{
  "train_examples": 15625,
  "n_mels": 64,
  "shared_expert": false,
  "orthogonalizer": "newton_schulz_5",
  "adamw_lr_other_params": 0.0025,
  "warmup_steps": 320
}
Rows from block 9 of a small CTC audio transcriber, named by matrix and row number. Rows with one number within an expert belong to one neuron, the router's apart. Each number is 200 + 40 x the weight over its row's rms, rounded and kept within 0 to 999. All counts start at 0.
Before each expert's rows are labels from the 100 clips, of 14976, where the router gives the expert most weight on average: "top examples" is what is common among them. Only what is clearly more common there than usual is listed. The data: read English sentences (LibriTTS-R). In brackets: how many of the 100, against the usual share in percent.
# router: router (model.blocks.9.mlp.router.weight, 8x192, trained with AdamW), inputs 0-95
# up: expert up (model.blocks.9.mlp.up, 8x48x192), inputs 0-95
# down: expert down (model.blocks.9.mlp.down, 8x192x48, transposed), outputs 0-95

# expert 2
top examples: the word "the" (78 vs 49.3); the word "his" (25 vs 9.7)
router.2,177,195,218,196,248,165,249,198,296,222,174,245,176,131,185,223,126,279,159,234,195,144,193,240,211,139,223,135,208,267,181,139,210,192,167,208,177,162,188,267,271,197,137,176,247,223,248,275,296,183,233,194,228,219,204,252,146,193,252,208,187,253,151,220,199,173,150,97,216,183,180,205,211,209,181,206,184,189,245,255,161,115,205,222,214,220,243,156,184,188,208,292,176,140,257,262
up.0,223,234,176,196,204,204,208,234,227,160,185,223,206,178,173,199,158,199,200,139,226,160,128,221,194,222,180,197,172,205,150,208,300,203,242,205,279,232,135,166,184,253,234,195,185,180,157,202,233,206,244,144,215,232,212,264,231,138,237,218,204,277,202,191,247,202,210,195,257,171,287,235,130,136,177,196,226,140,222,212,221,234,204,169,195,214,212,302,143,183,180,147,228,172,185,293
down.0,272,141,175,179,163,239,210,240,142,251,215,220,202,203,159,206,212,243,116,203,235,159,226,133,204,163,186,232,191,175,197,227,237,205,228,199,244,217,142,129,184,178,222,273,213,223,197,182,165,226,200,211,235,260,276,179,185,276,157,225,208,142,252,212,155,206,224,202,157,165,204,148,177,189,165,138,208,251,257,223,170,199,193,155,182,236,224,213,187,277,210,125,173,186,192,208
up.1,224,224,125,231,206,141,170,190,209,172,214,197,192,165,203,127,194,180,211,126,132,293,239,198,187,241,152,258,181,188,184,202,198,145,194,283,187,207,198,149,229,184,183,179,199,239,150,129,153,276,236,235,244,172,222,245,180,265,259,190,284,209,203,215,222,190,201,216,226,247,204,191,157,236,184,245,218,273,191,172,171,165,110,192,265,183,246,190,204,175,163,280,178,139,295,235
down.1,277,198,188,252,226,207,248,156,209,185,209,272,170,249,138,173,261,200,231,196,131,208,249,163,195,207,128,218,167,256,256,191,205,239,220,179,215,170,119,196,171,224,146,195,247,214,147,199,175,198,180,245,237,181,114,254,186,257,239,245,207,249,213,169,224,223,84,244,268,159,167,232,203,157,135,191,272,212,219,228,157,93,246,242,158,181,231,211,173,273,228,204,259,214,139,176
up.2,224,190,120,181,172,243,126,148,183,202,227,152,201,241,181,166,208,151,121,109,186,185,271,280,234,207,223,163,214,190,205,256,213,228,213,215,180,254,218,132,153,183,208,167,125,197,176,254,213,262,213,222,252,107,189,142,209,297,211,247,205,171,172,247,218,153,184,142,209,177,194,207,194,284,198,163,144,156,226,204,177,206,175,181,214,228,227,214,246,210,253,298,166,245,170,174
down.2,233,259,132,187,130,210,182,234,181,206,215,112,188,169,162,153,204,152,212,88,207,188,217,205,188,239,197,212,194,225,218,182,182,226,217,213,213,223,221,190,174,166,199,213,157,114,183,239,195,205,234,169,241,212,163,215,145,277,227,204,208,163,170,178,254,160,183,137,200,212,219,202,219,263,231,169,236,147,156,228,247,96,117,145,186,222,211,173,204,222,317,281,158,218,255,170
up.3,216,183,212,169,252,207,235,246,223,172,201,159,267,236,219,214,209,237,188,269,242,87,242,291,243,158,155,184,178,158,155,140,250,171,181,183,184,262,233,218,218,231,195,196,182,179,229,206,216,159,184,213,203,123,186,277,196,174,197,198,200,185,139,205,189,177,233,222,281,203,225,230,177,216,182,158,133,224,139,185,258,204,212,241,212,122,324,202,283,254,105,205,211,249,273,222
down.3,280,239,228,186,139,159,200,198,266,245,250,231,260,242,176,212,219,184,221,258,191,220,192,195,181,162,232,201,213,180,112,205,175,112,231,242,173,207,119,214,222,256,221,218,223,191,192,228,191,177,153,188,216,169,232,169,186,193,192,210,123,204,273,134,128,221,189,197,228,168,195,168,209,184,199,268,209,185,194,154,312,311,242,179,168,177,203,209,165,238,154,265,207,223,229,251
up.4,130,180,222,212,219,175,235,173,207,153,254,247,269,146,139,211,250,146,218,201,210,178,191,264,204,176,185,226,181,241,112,185,179,162,122,253,204,170,276,205,215,197,272,150,176,227,184,200,84,153,208,206,255,205,212,206,188,195,114,299,201,223,131,218,180,171,206,142,232,222,191,250,170,191,179,181,149,240,147,177,168,127,185,105,206,137,225,229,199,180,147,180,191,180,206,176
down.4,90,203,164,204,171,170,239,257,139,321,233,288,188,217,220,193,191,247,190,234,221,202,137,220,207,201,189,276,206,192,200,220,200,178,201,180,260,228,226,203,246,193,212,217,184,307,211,181,207,210,149,197,202,278,254,233,196,162,177,162,119,202,189,207,198,204,160,215,219,220,175,192,201,231,278,204,181,217,247,235,188,180,114,197,178,179,196,180,240,143,179,201,196,213,173,214
up.5,154,247,172,234,254,219,192,271,193,220,218,203,233,240,254,227,203,300,234,249,182,271,144,263,163,210,223,159,149,200,153,194,226,181,232,171,148,147,235,235,206,200,168,271,192,201,173,201,226,209,209,220,144,241,233,152,219,200,206,124,198,174,159,257,154,192,176,225,217,230,229,232,119,173,223,216,179,184,257,261,189,178,216,183,245,226,186,163,256,169,302,194,211,201,146,189
down.5,173,206,215,202,153,207,164,247,113,197,202,187,142,177,208,170,235,169,283,253,223,269,164,254,201,189,236,205,188,178,227,185,167,208,173,170,185,203,229,185,224,135,252,227,208,249,227,260,242,175,176,279,196,87,202,210,204,206,210,189,213,162,275,286,232,151,243,195,130,231,154,176,258,173,172,228,206,172,186,176,167,148,252,268,214,235,249,190,158,131,222,162,266,119,221,206

# expert 5
top examples: the word "his" (25 vs 9.7)
router.5,184,242,234,254,130,220,193,219,254,232,254,209,234,205,163,221,255,215,182,96,286,142,151,177,188,134,294,214,155,207,210,249,221,141,225,200,261,96,215,155,124,182,179,248,198,143,149,105,196,284,222,195,232,232,209,241,201,214,196,186,232,182,228,214,266,207,212,161,166,171,214,187,212,163,230,222,196,125,203,168,208,182,194,171,207,198,269,186,115,152,201,235,159,175,201,161
up.0,176,297,163,207,213,212,182,203,167,171,214,198,210,200,171,273,181,208,110,181,247,171,192,282,194,204,221,240,200,172,180,230,211,188,161,233,161,248,209,232,176,225,246,186,165,134,229,210,139,258,190,200,198,211,149,198,214,190,156,229,196,153,208,181,168,168,218,151,211,235,210,210,236,261,220,161,160,196,172,144,189,165,199,195,204,292,219,129,199,160,204,300,104,153,166,212
down.0,220,214,114,138,154,216,297,252,176,186,261,241,187,185,208,226,165,125,289,171,215,196,320,186,110,163,194,249,185,224,148,196,171,220,201,184,162,219,247,226,137,178,183,241,209,164,223,192,186,221,193,227,195,255,207,146,159,253,177,219,184,135,129,202,161,119,214,183,198,205,234,279,210,228,279,174,132,132,156,298,219,260,174,181,200,157,193,207,169,189,260,139,137,155,165,218
up.1,202,164,185,185,178,153,168,213,175,213,251,194,162,243,162,184,167,283,171,207,240,132,233,216,185,232,177,312,203,176,179,151,245,156,165,234,288,220,264,226,187,192,226,183,175,220,152,171,304,223,204,187,160,125,197,172,85,206,162,289,187,207,255,167,180,106,237,177,194,171,225,239,163,209,180,77,238,199,159,215,195,199,207,142,237,263,275,231,201,121,210,165,162,206,226,118
down.1,198,179,189,231,194,216,177,194,212,169,101,213,136,200,205,183,223,224,208,173,191,205,197,210,240,213,233,192,225,233,137,189,214,149,235,138,259,225,252,169,209,225,134,186,180,134,199,267,138,222,194,197,190,212,154,168,137,191,215,214,153,282,193,170,155,176,153,167,274,207,163,176,184,230,134,183,254,198,219,145,217,135,177,230,156,190,233,200,243,138,176,265,202,194,240,172
up.2,217,149,209,118,241,240,244,161,224,220,195,124,257,252,180,171,214,247,148,198,223,204,174,225,189,190,135,184,212,154,150,221,155,115,172,201,188,112,232,184,199,251,279,200,212,162,219,239,206,166,234,205,233,246,247,194,201,169,175,223,211,196,265,142,218,173,166,109,214,157,246,203,213,204,124,299,163,263,191,215,281,194,195,210,224,190,173,171,260,193,191,222,127,153,235,189
down.2,192,152,185,220,226,128,214,158,191,191,186,222,191,150,225,258,173,175,201,280,137,263,259,191,214,236,84,155,266,244,205,101,190,218,188,163,191,210,226,236,231,198,237,254,143,237,106,204,223,165,184,235,194,204,159,189,188,155,172,206,213,164,218,236,183,218,177,184,140,244,192,202,206,137,196,216,233,234,198,150,135,235,218,221,223,287,208,263,209,153,189,169,233,244,162,189
up.3,131,258,240,219,162,198,197,267,139,172,278,224,245,227,167,186,173,226,217,230,205,171,165,193,193,132,216,173,252,209,205,219,236,231,192,248,111,148,261,238,225,195,138,159,164,177,214,204,134,232,212,279,201,264,179,217,180,172,199,178,199,232,208,190,216,122,164,190,136,266,285,183,190,163,136,230,215,151,156,177,262,209,157,229,117,256,264,184,156,133,197,199,208,170,202,203
down.3,161,188,182,210,190,221,221,252,210,146,274,198,214,225,286,144,129,193,192,231,146,238,120,141,235,178,178,182,228,219,148,212,254,225,186,260,132,178,227,162,250,257,130,209,175,212,234,217,172,199,178,215,158,257,162,155,175,130,220,282,204,204,173,156,263,198,182,216,228,305,182,178,319,226,175,206,132,216,172,131,236,217,234,257,195,166,264,187,231,249,199,203,185,179,272,222
up.4,178,220,258,231,209,225,223,196,155,139,212,235,274,166,276,225,212,197,257,183,259,194,135,184,227,198,211,283,167,232,171,147,195,188,228,206,245,188,205,232,245,197,207,201,159,209,150,157,134,210,151,225,212,201,187,238,160,128,206,140,234,201,241,134,165,175,229,237,174,176,245,176,171,218,214,187,215,258,186,159,233,142,171,233,230,146,190,103,182,120,222,181,176,156,197,231
down.4,207,208,133,176,241,186,210,248,236,211,145,200,207,167,195,209,258,230,209,109,235,137,250,200,184,215,274,192,222,169,297,228,185,228,193,274,146,221,182,137,234,242,183,204,225,150,250,259,145,195,263,223,227,175,203,251,190,200,194,187,181,140,160,137,215,218,259,166,213,155,211,187,120,197,186,267,189,237,222,182,163,275,208,163,179,181,143,190,250,190,106,216,146,188,173,151
up.5,160,184,206,260,175,185,226,211,197,180,210,175,248,248,246,203,226,102,143,153,226,279,220,212,122,190,209,196,225,311,221,234,248,214,192,210,239,232,202,226,99,167,219,262,237,250,135,160,168,185,214,179,236,140,220,114,215,216,188,188,198,146,135,169,240,193,235,193,192,251,192,203,239,244,250,162,199,190,256,244,261,235,207,188,198,261,219,201,243,204,268,162,179,207,196,191
down.5,221,110,164,204,124,143,205,228,229,205,248,158,194,212,200,153,139,142,157,195,197,180,263,213,142,155,193,239,228,197,128,198,171,207,192,171,210,184,200,209,112,172,232,177,137,234,157,208,205,225,209,206,187,161,251,107,212,225,190,184,189,176,245,238,213,186,229,191,191,278,215,220,148,232,240,164,240,201,187,291,272,197,158,214,218,250,137,190,238,198,286,165,222,213,256,160

# expert 4
top examples: the word "one" (31 vs 4.3)
router.4,192,266,191,167,178,216,196,211,259,227,217,163,160,136,205,160,166,162,191,238,240,279,192,183,242,166,209,229,157,203,159,203,247,155,249,216,164,188,180,218,220,119,269,199,181,218,217,204,148,169,200,204,209,188,246,123,216,250,159,267,143,218,233,230,159,208,227,247,116,105,209,209,181,221,241,221,163,265,186,187,274,201,239,288,193,158,182,182,216,188,265,136,198,188,259,135
up.0,227,139,230,211,159,152,223,229,282,166,231,244,242,166,173,191,236,134,201,192,250,216,198,203,186,197,174,219,155,215,234,225,180,186,225,265,204,172,222,214,207,211,224,233,168,181,174,243,220,151,200,234,125,187,175,214,222,135,237,201,228,207,181,201,196,204,174,227,202,231,196,272,218,190,222,217,114,190,185,192,256,85,141,163,170,271,236,222,188,229,197,127,290,262,148,205
down.0,192,146,180,227,154,184,205,145,176,183,169,210,228,144,140,232,183,193,157,218,194,172,231,246,181,163,201,200,158,216,189,166,213,155,158,205,205,257,155,161,210,195,230,164,228,177,164,171,166,126,234,253,217,204,169,202,170,185,226,219,183,299,180,231,221,199,193,275,171,201,146,242,240,178,218,172,244,103,186,195,204,246,184,217,241,126,156,163,171,202,159,232,251,221,188,108
up.1,181,169,147,193,240,169,167,225,235,185,171,239,181,197,226,158,145,207,179,213,138,282,161,201,197,141,180,227,196,175,245,257,228,266,166,172,173,198,178,239,115,166,257,219,164,234,141,210,243,268,229,164,295,185,211,191,243,170,268,175,229,244,184,261,239,212,205,235,219,225,218,192,164,259,243,177,156,165,281,177,202,265,193,244,231,197,183,238,248,206,194,173,218,232,248,221
down.1,183,140,176,236,113,203,184,154,144,259,243,200,145,251,174,238,170,201,160,194,235,212,245,152,100,151,151,230,174,224,196,272,158,230,156,208,198,227,335,176,158,189,176,160,225,192,199,178,166,305,228,169,195,194,116,177,134,196,217,256,168,268,179,267,214,185,207,128,161,129,248,189,209,172,197,176,202,224,171,162,244,222,154,210,215,246,198,223,205,235,182,260,227,152,207,232
up.2,173,196,248,137,218,210,177,181,172,145,249,228,205,231,263,170,175,218,197,212,210,109,148,210,175,166,167,195,210,228,271,164,242,200,196,171,144,159,115,222,215,316,175,273,186,167,178,275,182,205,162,225,143,195,210,212,210,225,258,137,208,224,248,235,174,238,170,167,145,190,189,299,253,124,157,250,241,158,196,181,202,238,234,225,204,240,169,178,201,260,111,219,195,223,260,206
down.2,190,221,253,138,189,185,215,144,157,270,269,263,227,265,217,214,250,248,228,190,245,151,240,165,151,207,168,141,219,219,199,162,163,182,203,159,106,206,105,190,207,254,177,219,104,233,176,262,256,148,95,237,203,271,175,201,187,177,204,280,198,136,249,243,173,129,206,230,170,197,221,180,230,176,201,210,227,218,208,136,203,202,252,166,165,188,217,196,155,173,211,214,178,252,189,240
up.3,177,213,193,154,221,158,201,258,244,207,224,147,177,232,183,115,220,189,126,182,102,227,136,215,177,181,237,131,195,183,177,244,214,237,141,213,216,176,304,203,243,221,132,217,235,209,169,137,237,229,238,263,168,192,215,287,189,215,141,217,206,202,220,225,231,201,236,165,152,191,174,117,148,229,161,243,190,165,154,183,247,193,199,187,260,158,263,219,260,209,175,175,179,224,300,177
down.3,300,153,207,188,204,181,265,223,261,287,170,175,167,215,233,149,188,140,213,215,137,207,191,239,188,158,180,255,174,215,71,194,181,195,166,170,177,215,137,203,218,187,232,228,221,222,132,192,274,221,206,210,190,241,193,184,239,189,199,227,257,143,223,292,255,176,201,128,215,230,194,183,143,161,173,127,198,202,105,236,204,221,140,193,270,203,186,178,179,189,178,147,225,224,185,214
up.4,198,232,165,151,190,192,192,189,214,227,195,155,280,155,240,200,160,152,246,229,245,221,260,214,212,228,289,269,160,289,250,208,179,156,155,194,162,174,255,172,205,282,235,205,228,195,193,138,212,290,284,219,178,284,197,165,219,213,229,154,159,233,257,139,186,164,195,232,228,202,221,222,197,161,182,219,187,180,198,235,200,257,153,186,209,196,219,220,134,172,221,219,125,170,207,225
down.4,182,199,233,176,228,283,179,201,174,159,238,223,234,216,174,189,194,153,256,223,186,221,201,255,252,171,163,132,197,195,202,257,224,210,229,190,207,209,199,238,172,208,213,301,171,155,143,190,139,164,188,202,233,275,189,243,240,169,258,170,205,224,237,122,225,244,151,202,239,201,234,212,227,170,273,157,201,245,138,218,140,255,192,207,254,185,208,200,165,233,175,238,186,246,232,262
up.5,186,229,202,210,144,214,140,241,173,220,148,247,234,237,196,195,195,195,174,179,239,257,127,201,244,216,193,250,171,197,242,175,257,160,212,221,222,167,211,97,269,208,148,226,239,191,195,190,107,245,257,181,201,236,259,215,227,223,229,153,172,219,186,224,189,232,172,241,144,217,205,198,200,160,155,197,257,211,229,148,143,207,167,198,193,211,136,211,164,206,265,260,171,181,151,197
down.5,219,224,189,160,167,213,162,213,210,152,199,221,161,182,130,151,159,260,179,237,188,189,164,219,215,234,163,137,186,261,217,161,178,228,183,171,185,235,175,183,184,242,195,159,191,214,155,245,136,148,210,248,183,193,194,213,163,171,122,203,202,298,181,210,201,254,211,162,264,181,292,218,212,237,165,248,178,134,215,209,132,215,265,201,178,240,220,159,159,173,160,238,176,196,216,223

# expert 1
top examples: the word "i" (58 vs 20.3); the word "you" (55 vs 14.5); the word "not" (29 vs 9.2)
router.1,186,113,167,234,254,206,219,218,161,157,190,260,162,158,242,128,208,180,189,206,189,207,192,155,159,193,255,198,213,165,200,178,140,276,251,225,179,188,190,164,277,154,212,170,273,230,188,228,145,178,170,199,145,182,121,212,169,200,187,207,185,182,173,143,231,128,252,188,226,149,223,217,184,184,165,174,165,156,194,246,173,228,220,174,167,194,231,175,264,189,222,300,182,259,245,146
up.0,207,197,133,180,249,257,179,284,130,173,247,207,175,166,212,132,273,219,216,219,188,232,162,270,137,206,240,217,216,90,183,214,265,185,196,213,163,237,197,211,225,208,145,232,249,166,201,208,247,182,241,225,207,287,223,244,109,215,211,187,214,237,192,164,229,136,141,151,187,214,223,249,227,218,194,158,167,250,83,175,167,206,178,127,197,215,186,234,235,225,210,212,212,172,200,187
down.0,196,161,183,231,148,97,289,254,198,230,242,150,191,241,232,186,187,228,218,170,142,245,225,226,241,140,159,194,173,173,162,202,161,243,211,202,214,121,177,190,197,228,157,159,229,183,214,260,226,216,259,173,199,232,249,210,207,206,251,121,147,229,203,192,213,215,213,169,218,220,157,259,165,175,257,143,230,181,212,161,220,158,289,261,148,271,214,191,242,219,103,212,205,131,160,260
up.1,154,296,160,197,208,221,181,306,204,192,171,208,226,199,219,169,153,154,221,168,228,176,181,254,173,196,192,175,150,176,248,205,262,138,217,203,156,296,165,164,141,209,191,234,231,249,193,148,153,243,241,182,241,202,183,228,153,194,210,235,193,151,251,173,188,198,207,121,223,167,147,269,195,236,195,159,220,213,229,198,142,184,213,270,191,210,204,230,194,158,220,301,156,114,154,230
down.1,236,197,168,214,139,263,165,210,197,86,197,187,204,257,175,162,191,132,160,217,243,222,178,146,156,195,256,176,195,191,216,216,211,161,262,192,273,258,219,141,250,199,112,180,196,242,153,131,188,153,222,202,265,156,207,221,207,128,238,203,304,226,191,162,189,292,132,210,241,142,205,188,195,145,202,242,235,252,229,149,282,214,213,181,249,168,203,223,199,232,168,188,175,250,184,185
up.2,168,237,188,198,191,267,180,90,275,217,144,217,256,163,173,160,191,158,224,169,151,143,166,256,136,186,172,173,134,136,171,213,248,190,188,221,162,220,211,206,271,167,211,132,212,209,168,168,256,219,241,241,222,163,242,209,262,178,237,189,228,203,274,181,183,221,193,204,145,187,133,131,188,137,179,205,143,193,173,168,201,247,192,148,273,199,169,231,157,173,167,244,161,260,229,203
down.2,199,316,186,280,233,237,158,275,214,193,201,225,188,177,193,198,165,256,240,156,170,176,200,186,231,231,169,122,142,194,209,244,233,225,228,140,240,279,211,197,208,154,199,255,205,205,229,254,140,222,191,200,132,113,241,232,176,262,227,235,250,198,169,258,193,245,152,211,224,203,257,137,222,140,140,219,212,256,215,155,227,124,200,214,228,249,183,211,142,93,189,223,286,218,211,189
up.3,245,126,236,239,248,192,221,101,187,201,222,164,216,211,222,223,213,177,197,148,243,237,149,234,177,161,243,202,146,189,243,269,172,204,207,215,167,211,230,207,215,195,156,204,277,171,229,231,271,195,200,220,201,170,329,180,190,188,167,253,251,214,128,164,236,213,182,129,212,187,229,244,230,210,204,197,260,237,230,175,232,208,195,184,149,126,192,215,186,245,251,256,217,136,237,136
down.3,187,197,213,144,136,182,172,152,198,204,184,226,253,218,187,218,222,309,216,274,207,235,175,199,235,188,228,146,202,144,211,215,285,185,217,192,145,227,226,226,228,181,163,182,164,204,184,124,160,175,199,159,180,255,194,209,136,197,171,251,203,213,218,285,177,233,169,199,176,240,190,153,167,184,211,210,187,207,240,231,163,200,253,180,194,174,228,256,241,160,168,181,109,187,220,246
up.4,160,226,165,222,236,160,190,238,257,212,147,206,227,229,197,216,177,174,223,174,192,182,212,182,199,182,200,195,223,223,368,93,201,225,118,216,149,237,232,224,165,151,199,250,135,213,148,196,243,241,203,209,251,220,194,183,167,142,256,187,177,176,176,137,241,177,190,246,246,181,191,219,217,178,223,130,192,260,167,196,190,268,247,222,154,198,179,238,172,169,191,197,185,197,197,154
down.4,257,205,217,249,271,212,252,192,167,185,177,160,202,174,185,199,214,187,246,217,250,241,249,126,198,198,212,176,140,242,204,182,216,210,235,202,181,205,194,224,267,245,235,185,221,206,246,216,175,141,254,240,210,98,175,167,259,170,194,162,250,109,208,121,172,233,241,241,177,199,251,188,220,229,217,250,128,173,229,175,291,285,219,207,192,186,225,213,219,247,203,181,158,209,208,170
up.5,186,150,256,158,198,195,185,139,245,222,186,243,186,269,209,193,222,175,170,202,195,131,197,129,216,230,200,182,232,123,278,252,198,203,195,203,225,212,159,193,105,157,141,142,222,209,143,132,153,147,196,180,258,164,223,275,196,192,232,128,231,225,202,158,229,200,201,199,142,200,213,140,198,248,165,210,202,173,220,166,166,224,244,180,271,238,237,152,204,198,177,221,131,221,220,234
down.5,217,234,176,169,175,274,125,161,204,232,188,199,151,235,176,262,209,168,210,265,242,168,171,231,209,194,158,189,226,142,201,179,184,163,158,134,212,226,231,148,191,201,212,75,187,146,241,225,180,182,221,189,158,233,227,244,149,141,222,267,191,235,238,218,143,219,198,206,209,221,174,212,168,169,223,230,170,293,157,207,197,183,188,196,156,117,183,182,160,164,145,188,217,111,237,209

# expert 3
top examples: the word "the" (82 vs 49.3)
router.3,261,252,197,183,213,224,189,167,193,230,187,159,172,250,242,177,223,162,185,182,229,194,246,211,189,232,185,114,246,129,242,241,153,206,254,264,198,235,173,177,197,209,260,241,173,281,205,197,203,159,178,170,233,179,231,190,274,177,233,125,109,155,203,269,169,218,142,143,246,157,245,139,159,223,209,215,234,277,231,190,314,257,148,208,209,159,166,197,197,253,185,155,158,231,206,202
up.0,206,160,257,144,224,144,227,240,114,201,174,164,127,271,215,266,179,273,276,171,207,221,238,207,163,198,236,214,195,172,225,211,213,178,217,233,176,228,218,263,248,216,189,267,277,249,162,163,233,155,190,177,232,189,259,183,180,239,228,166,206,208,251,144,224,188,234,228,157,181,225,202,199,157,212,114,143,169,204,145,191,229,138,193,124,194,207,194,128,217,183,175,212,137,279,241
down.0,275,127,208,232,221,176,220,192,236,172,209,235,237,269,194,209,212,203,198,202,157,302,180,158,170,128,292,194,198,187,166,260,280,136,209,206,173,134,168,188,171,266,203,216,226,254,131,232,227,202,153,237,163,157,180,239,179,224,211,239,178,215,237,162,242,204,175,256,187,198,195,181,198,122,217,230,156,202,128,125,168,192,142,257,157,172,266,207,180,215,247,262,201,185,209,170
up.1,202,187,183,172,185,271,265,219,213,192,132,160,231,247,291,278,143,194,191,241,187,187,187,269,129,212,218,196,173,175,243,199,195,198,186,208,209,119,181,139,205,231,145,189,174,282,206,182,217,173,151,238,153,172,283,166,235,250,159,195,216,152,192,234,156,243,215,255,214,211,222,188,245,246,245,154,236,251,121,158,152,122,160,155,195,235,231,101,199,220,158,106,206,237,276,202
down.1,232,252,191,160,184,361,199,207,199,158,217,202,159,280,204,182,173,200,198,168,224,153,185,167,253,185,156,177,229,164,217,199,139,225,203,152,231,195,136,231,232,175,196,163,246,245,147,153,224,162,197,189,196,170,214,202,227,152,223,189,179,168,176,243,155,246,208,199,192,208,197,166,264,62,200,184,206,179,206,193,167,209,264,251,195,308,207,244,234,237,172,222,200,238,206,269
up.2,168,212,205,216,198,195,223,242,243,161,192,239,246,232,170,124,113,236,207,95,124,132,172,211,151,187,203,211,204,177,220,185,209,258,191,180,178,238,182,168,202,210,194,189,226,204,218,230,163,185,132,209,183,198,204,228,206,221,246,165,152,158,200,217,170,227,172,219,205,189,277,221,176,240,217,93,139,208,114,274,195,172,188,191,228,177,138,266,164,242,209,191,166,183,159,242
down.2,127,229,239,159,233,191,144,178,158,176,131,140,225,201,157,201,230,130,229,227,153,222,189,222,240,202,272,166,183,180,202,208,185,83,130,193,210,234,194,161,124,197,210,229,169,237,218,125,201,206,206,185,223,139,181,228,256,120,157,255,211,181,198,166,281,206,227,201,190,215,203,199,220,218,243,264,155,173,244,167,209,195,243,263,234,260,165,273,206,134,182,169,232,166,181,214
up.3,205,220,263,162,232,231,203,245,204,154,145,247,178,190,206,223,182,206,158,177,230,199,176,194,176,209,181,224,174,201,173,264,187,166,162,204,172,164,283,184,247,169,213,248,146,152,196,160,251,171,137,234,217,110,173,233,200,166,178,136,138,166,190,136,204,173,204,202,224,228,168,186,165,236,245,231,221,186,204,219,158,258,231,189,170,155,199,202,215,207,194,238,209,195,207,285
down.3,143,238,255,139,143,199,189,158,228,116,191,299,246,154,110,203,169,204,234,259,216,203,207,208,217,223,155,219,230,276,196,248,242,118,185,211,143,229,160,240,250,173,178,243,171,193,146,277,185,182,146,208,186,151,221,224,187,175,188,207,194,220,198,156,168,89,187,208,251,263,120,187,310,146,158,231,218,202,198,148,154,232,206,259,153,221,194,131,196,191,270,259,148,221,171,167
up.4,201,171,181,106,232,176,191,216,239,129,183,179,147,221,185,188,203,159,174,285,259,191,235,214,247,175,236,291,211,137,246,218,196,178,204,218,174,227,171,196,185,273,238,191,241,147,160,133,213,232,233,154,243,240,207,226,220,204,169,258,238,212,195,181,161,161,191,220,180,285,190,265,190,126,221,236,262,191,142,172,174,158,237,154,223,191,144,171,180,238,191,246,213,181,256,158
down.4,242,153,212,182,218,197,187,191,248,159,134,134,197,170,250,220,174,199,171,238,251,221,210,184,215,198,242,174,269,202,257,160,197,259,155,127,163,176,238,156,166,198,154,197,220,141,217,247,229,244,138,239,209,253,201,209,251,165,136,143,161,174,175,177,174,226,120,215,190,238,179,222,239,189,204,147,201,252,202,166,249,196,153,235,253,231,207,196,215,179,182,177,229,184,247,254
up.5,308,206,221,222,174,317,167,194,269,140,169,212,256,250,208,146,203,253,177,177,116,181,206,146,169,165,176,201,162,231,167,139,136,215,202,180,252,193,188,206,231,175,238,155,215,184,169,143,240,208,149,283,244,115,226,185,256,249,198,219,249,165,203,231,162,175,187,261,224,143,210,128,173,155,206,208,173,224,180,163,220,203,183,230,203,179,195,236,198,222,188,168,259,121,265,142
down.5,188,155,176,109,121,207,147,162,202,183,156,215,283,176,203,259,154,167,225,184,216,229,179,212,239,219,248,248,137,225,219,179,222,248,205,236,148,205,263,214,202,210,233,251,216,141,224,167,183,231,175,174,240,194,156,223,188,219,233,275,196,167,265,212,235,88,214,165,219,199,170,223,185,230,297,170,213,147,134,196,156,274,202,201,218,182,189,229,200,194,191,270,246,175,131,168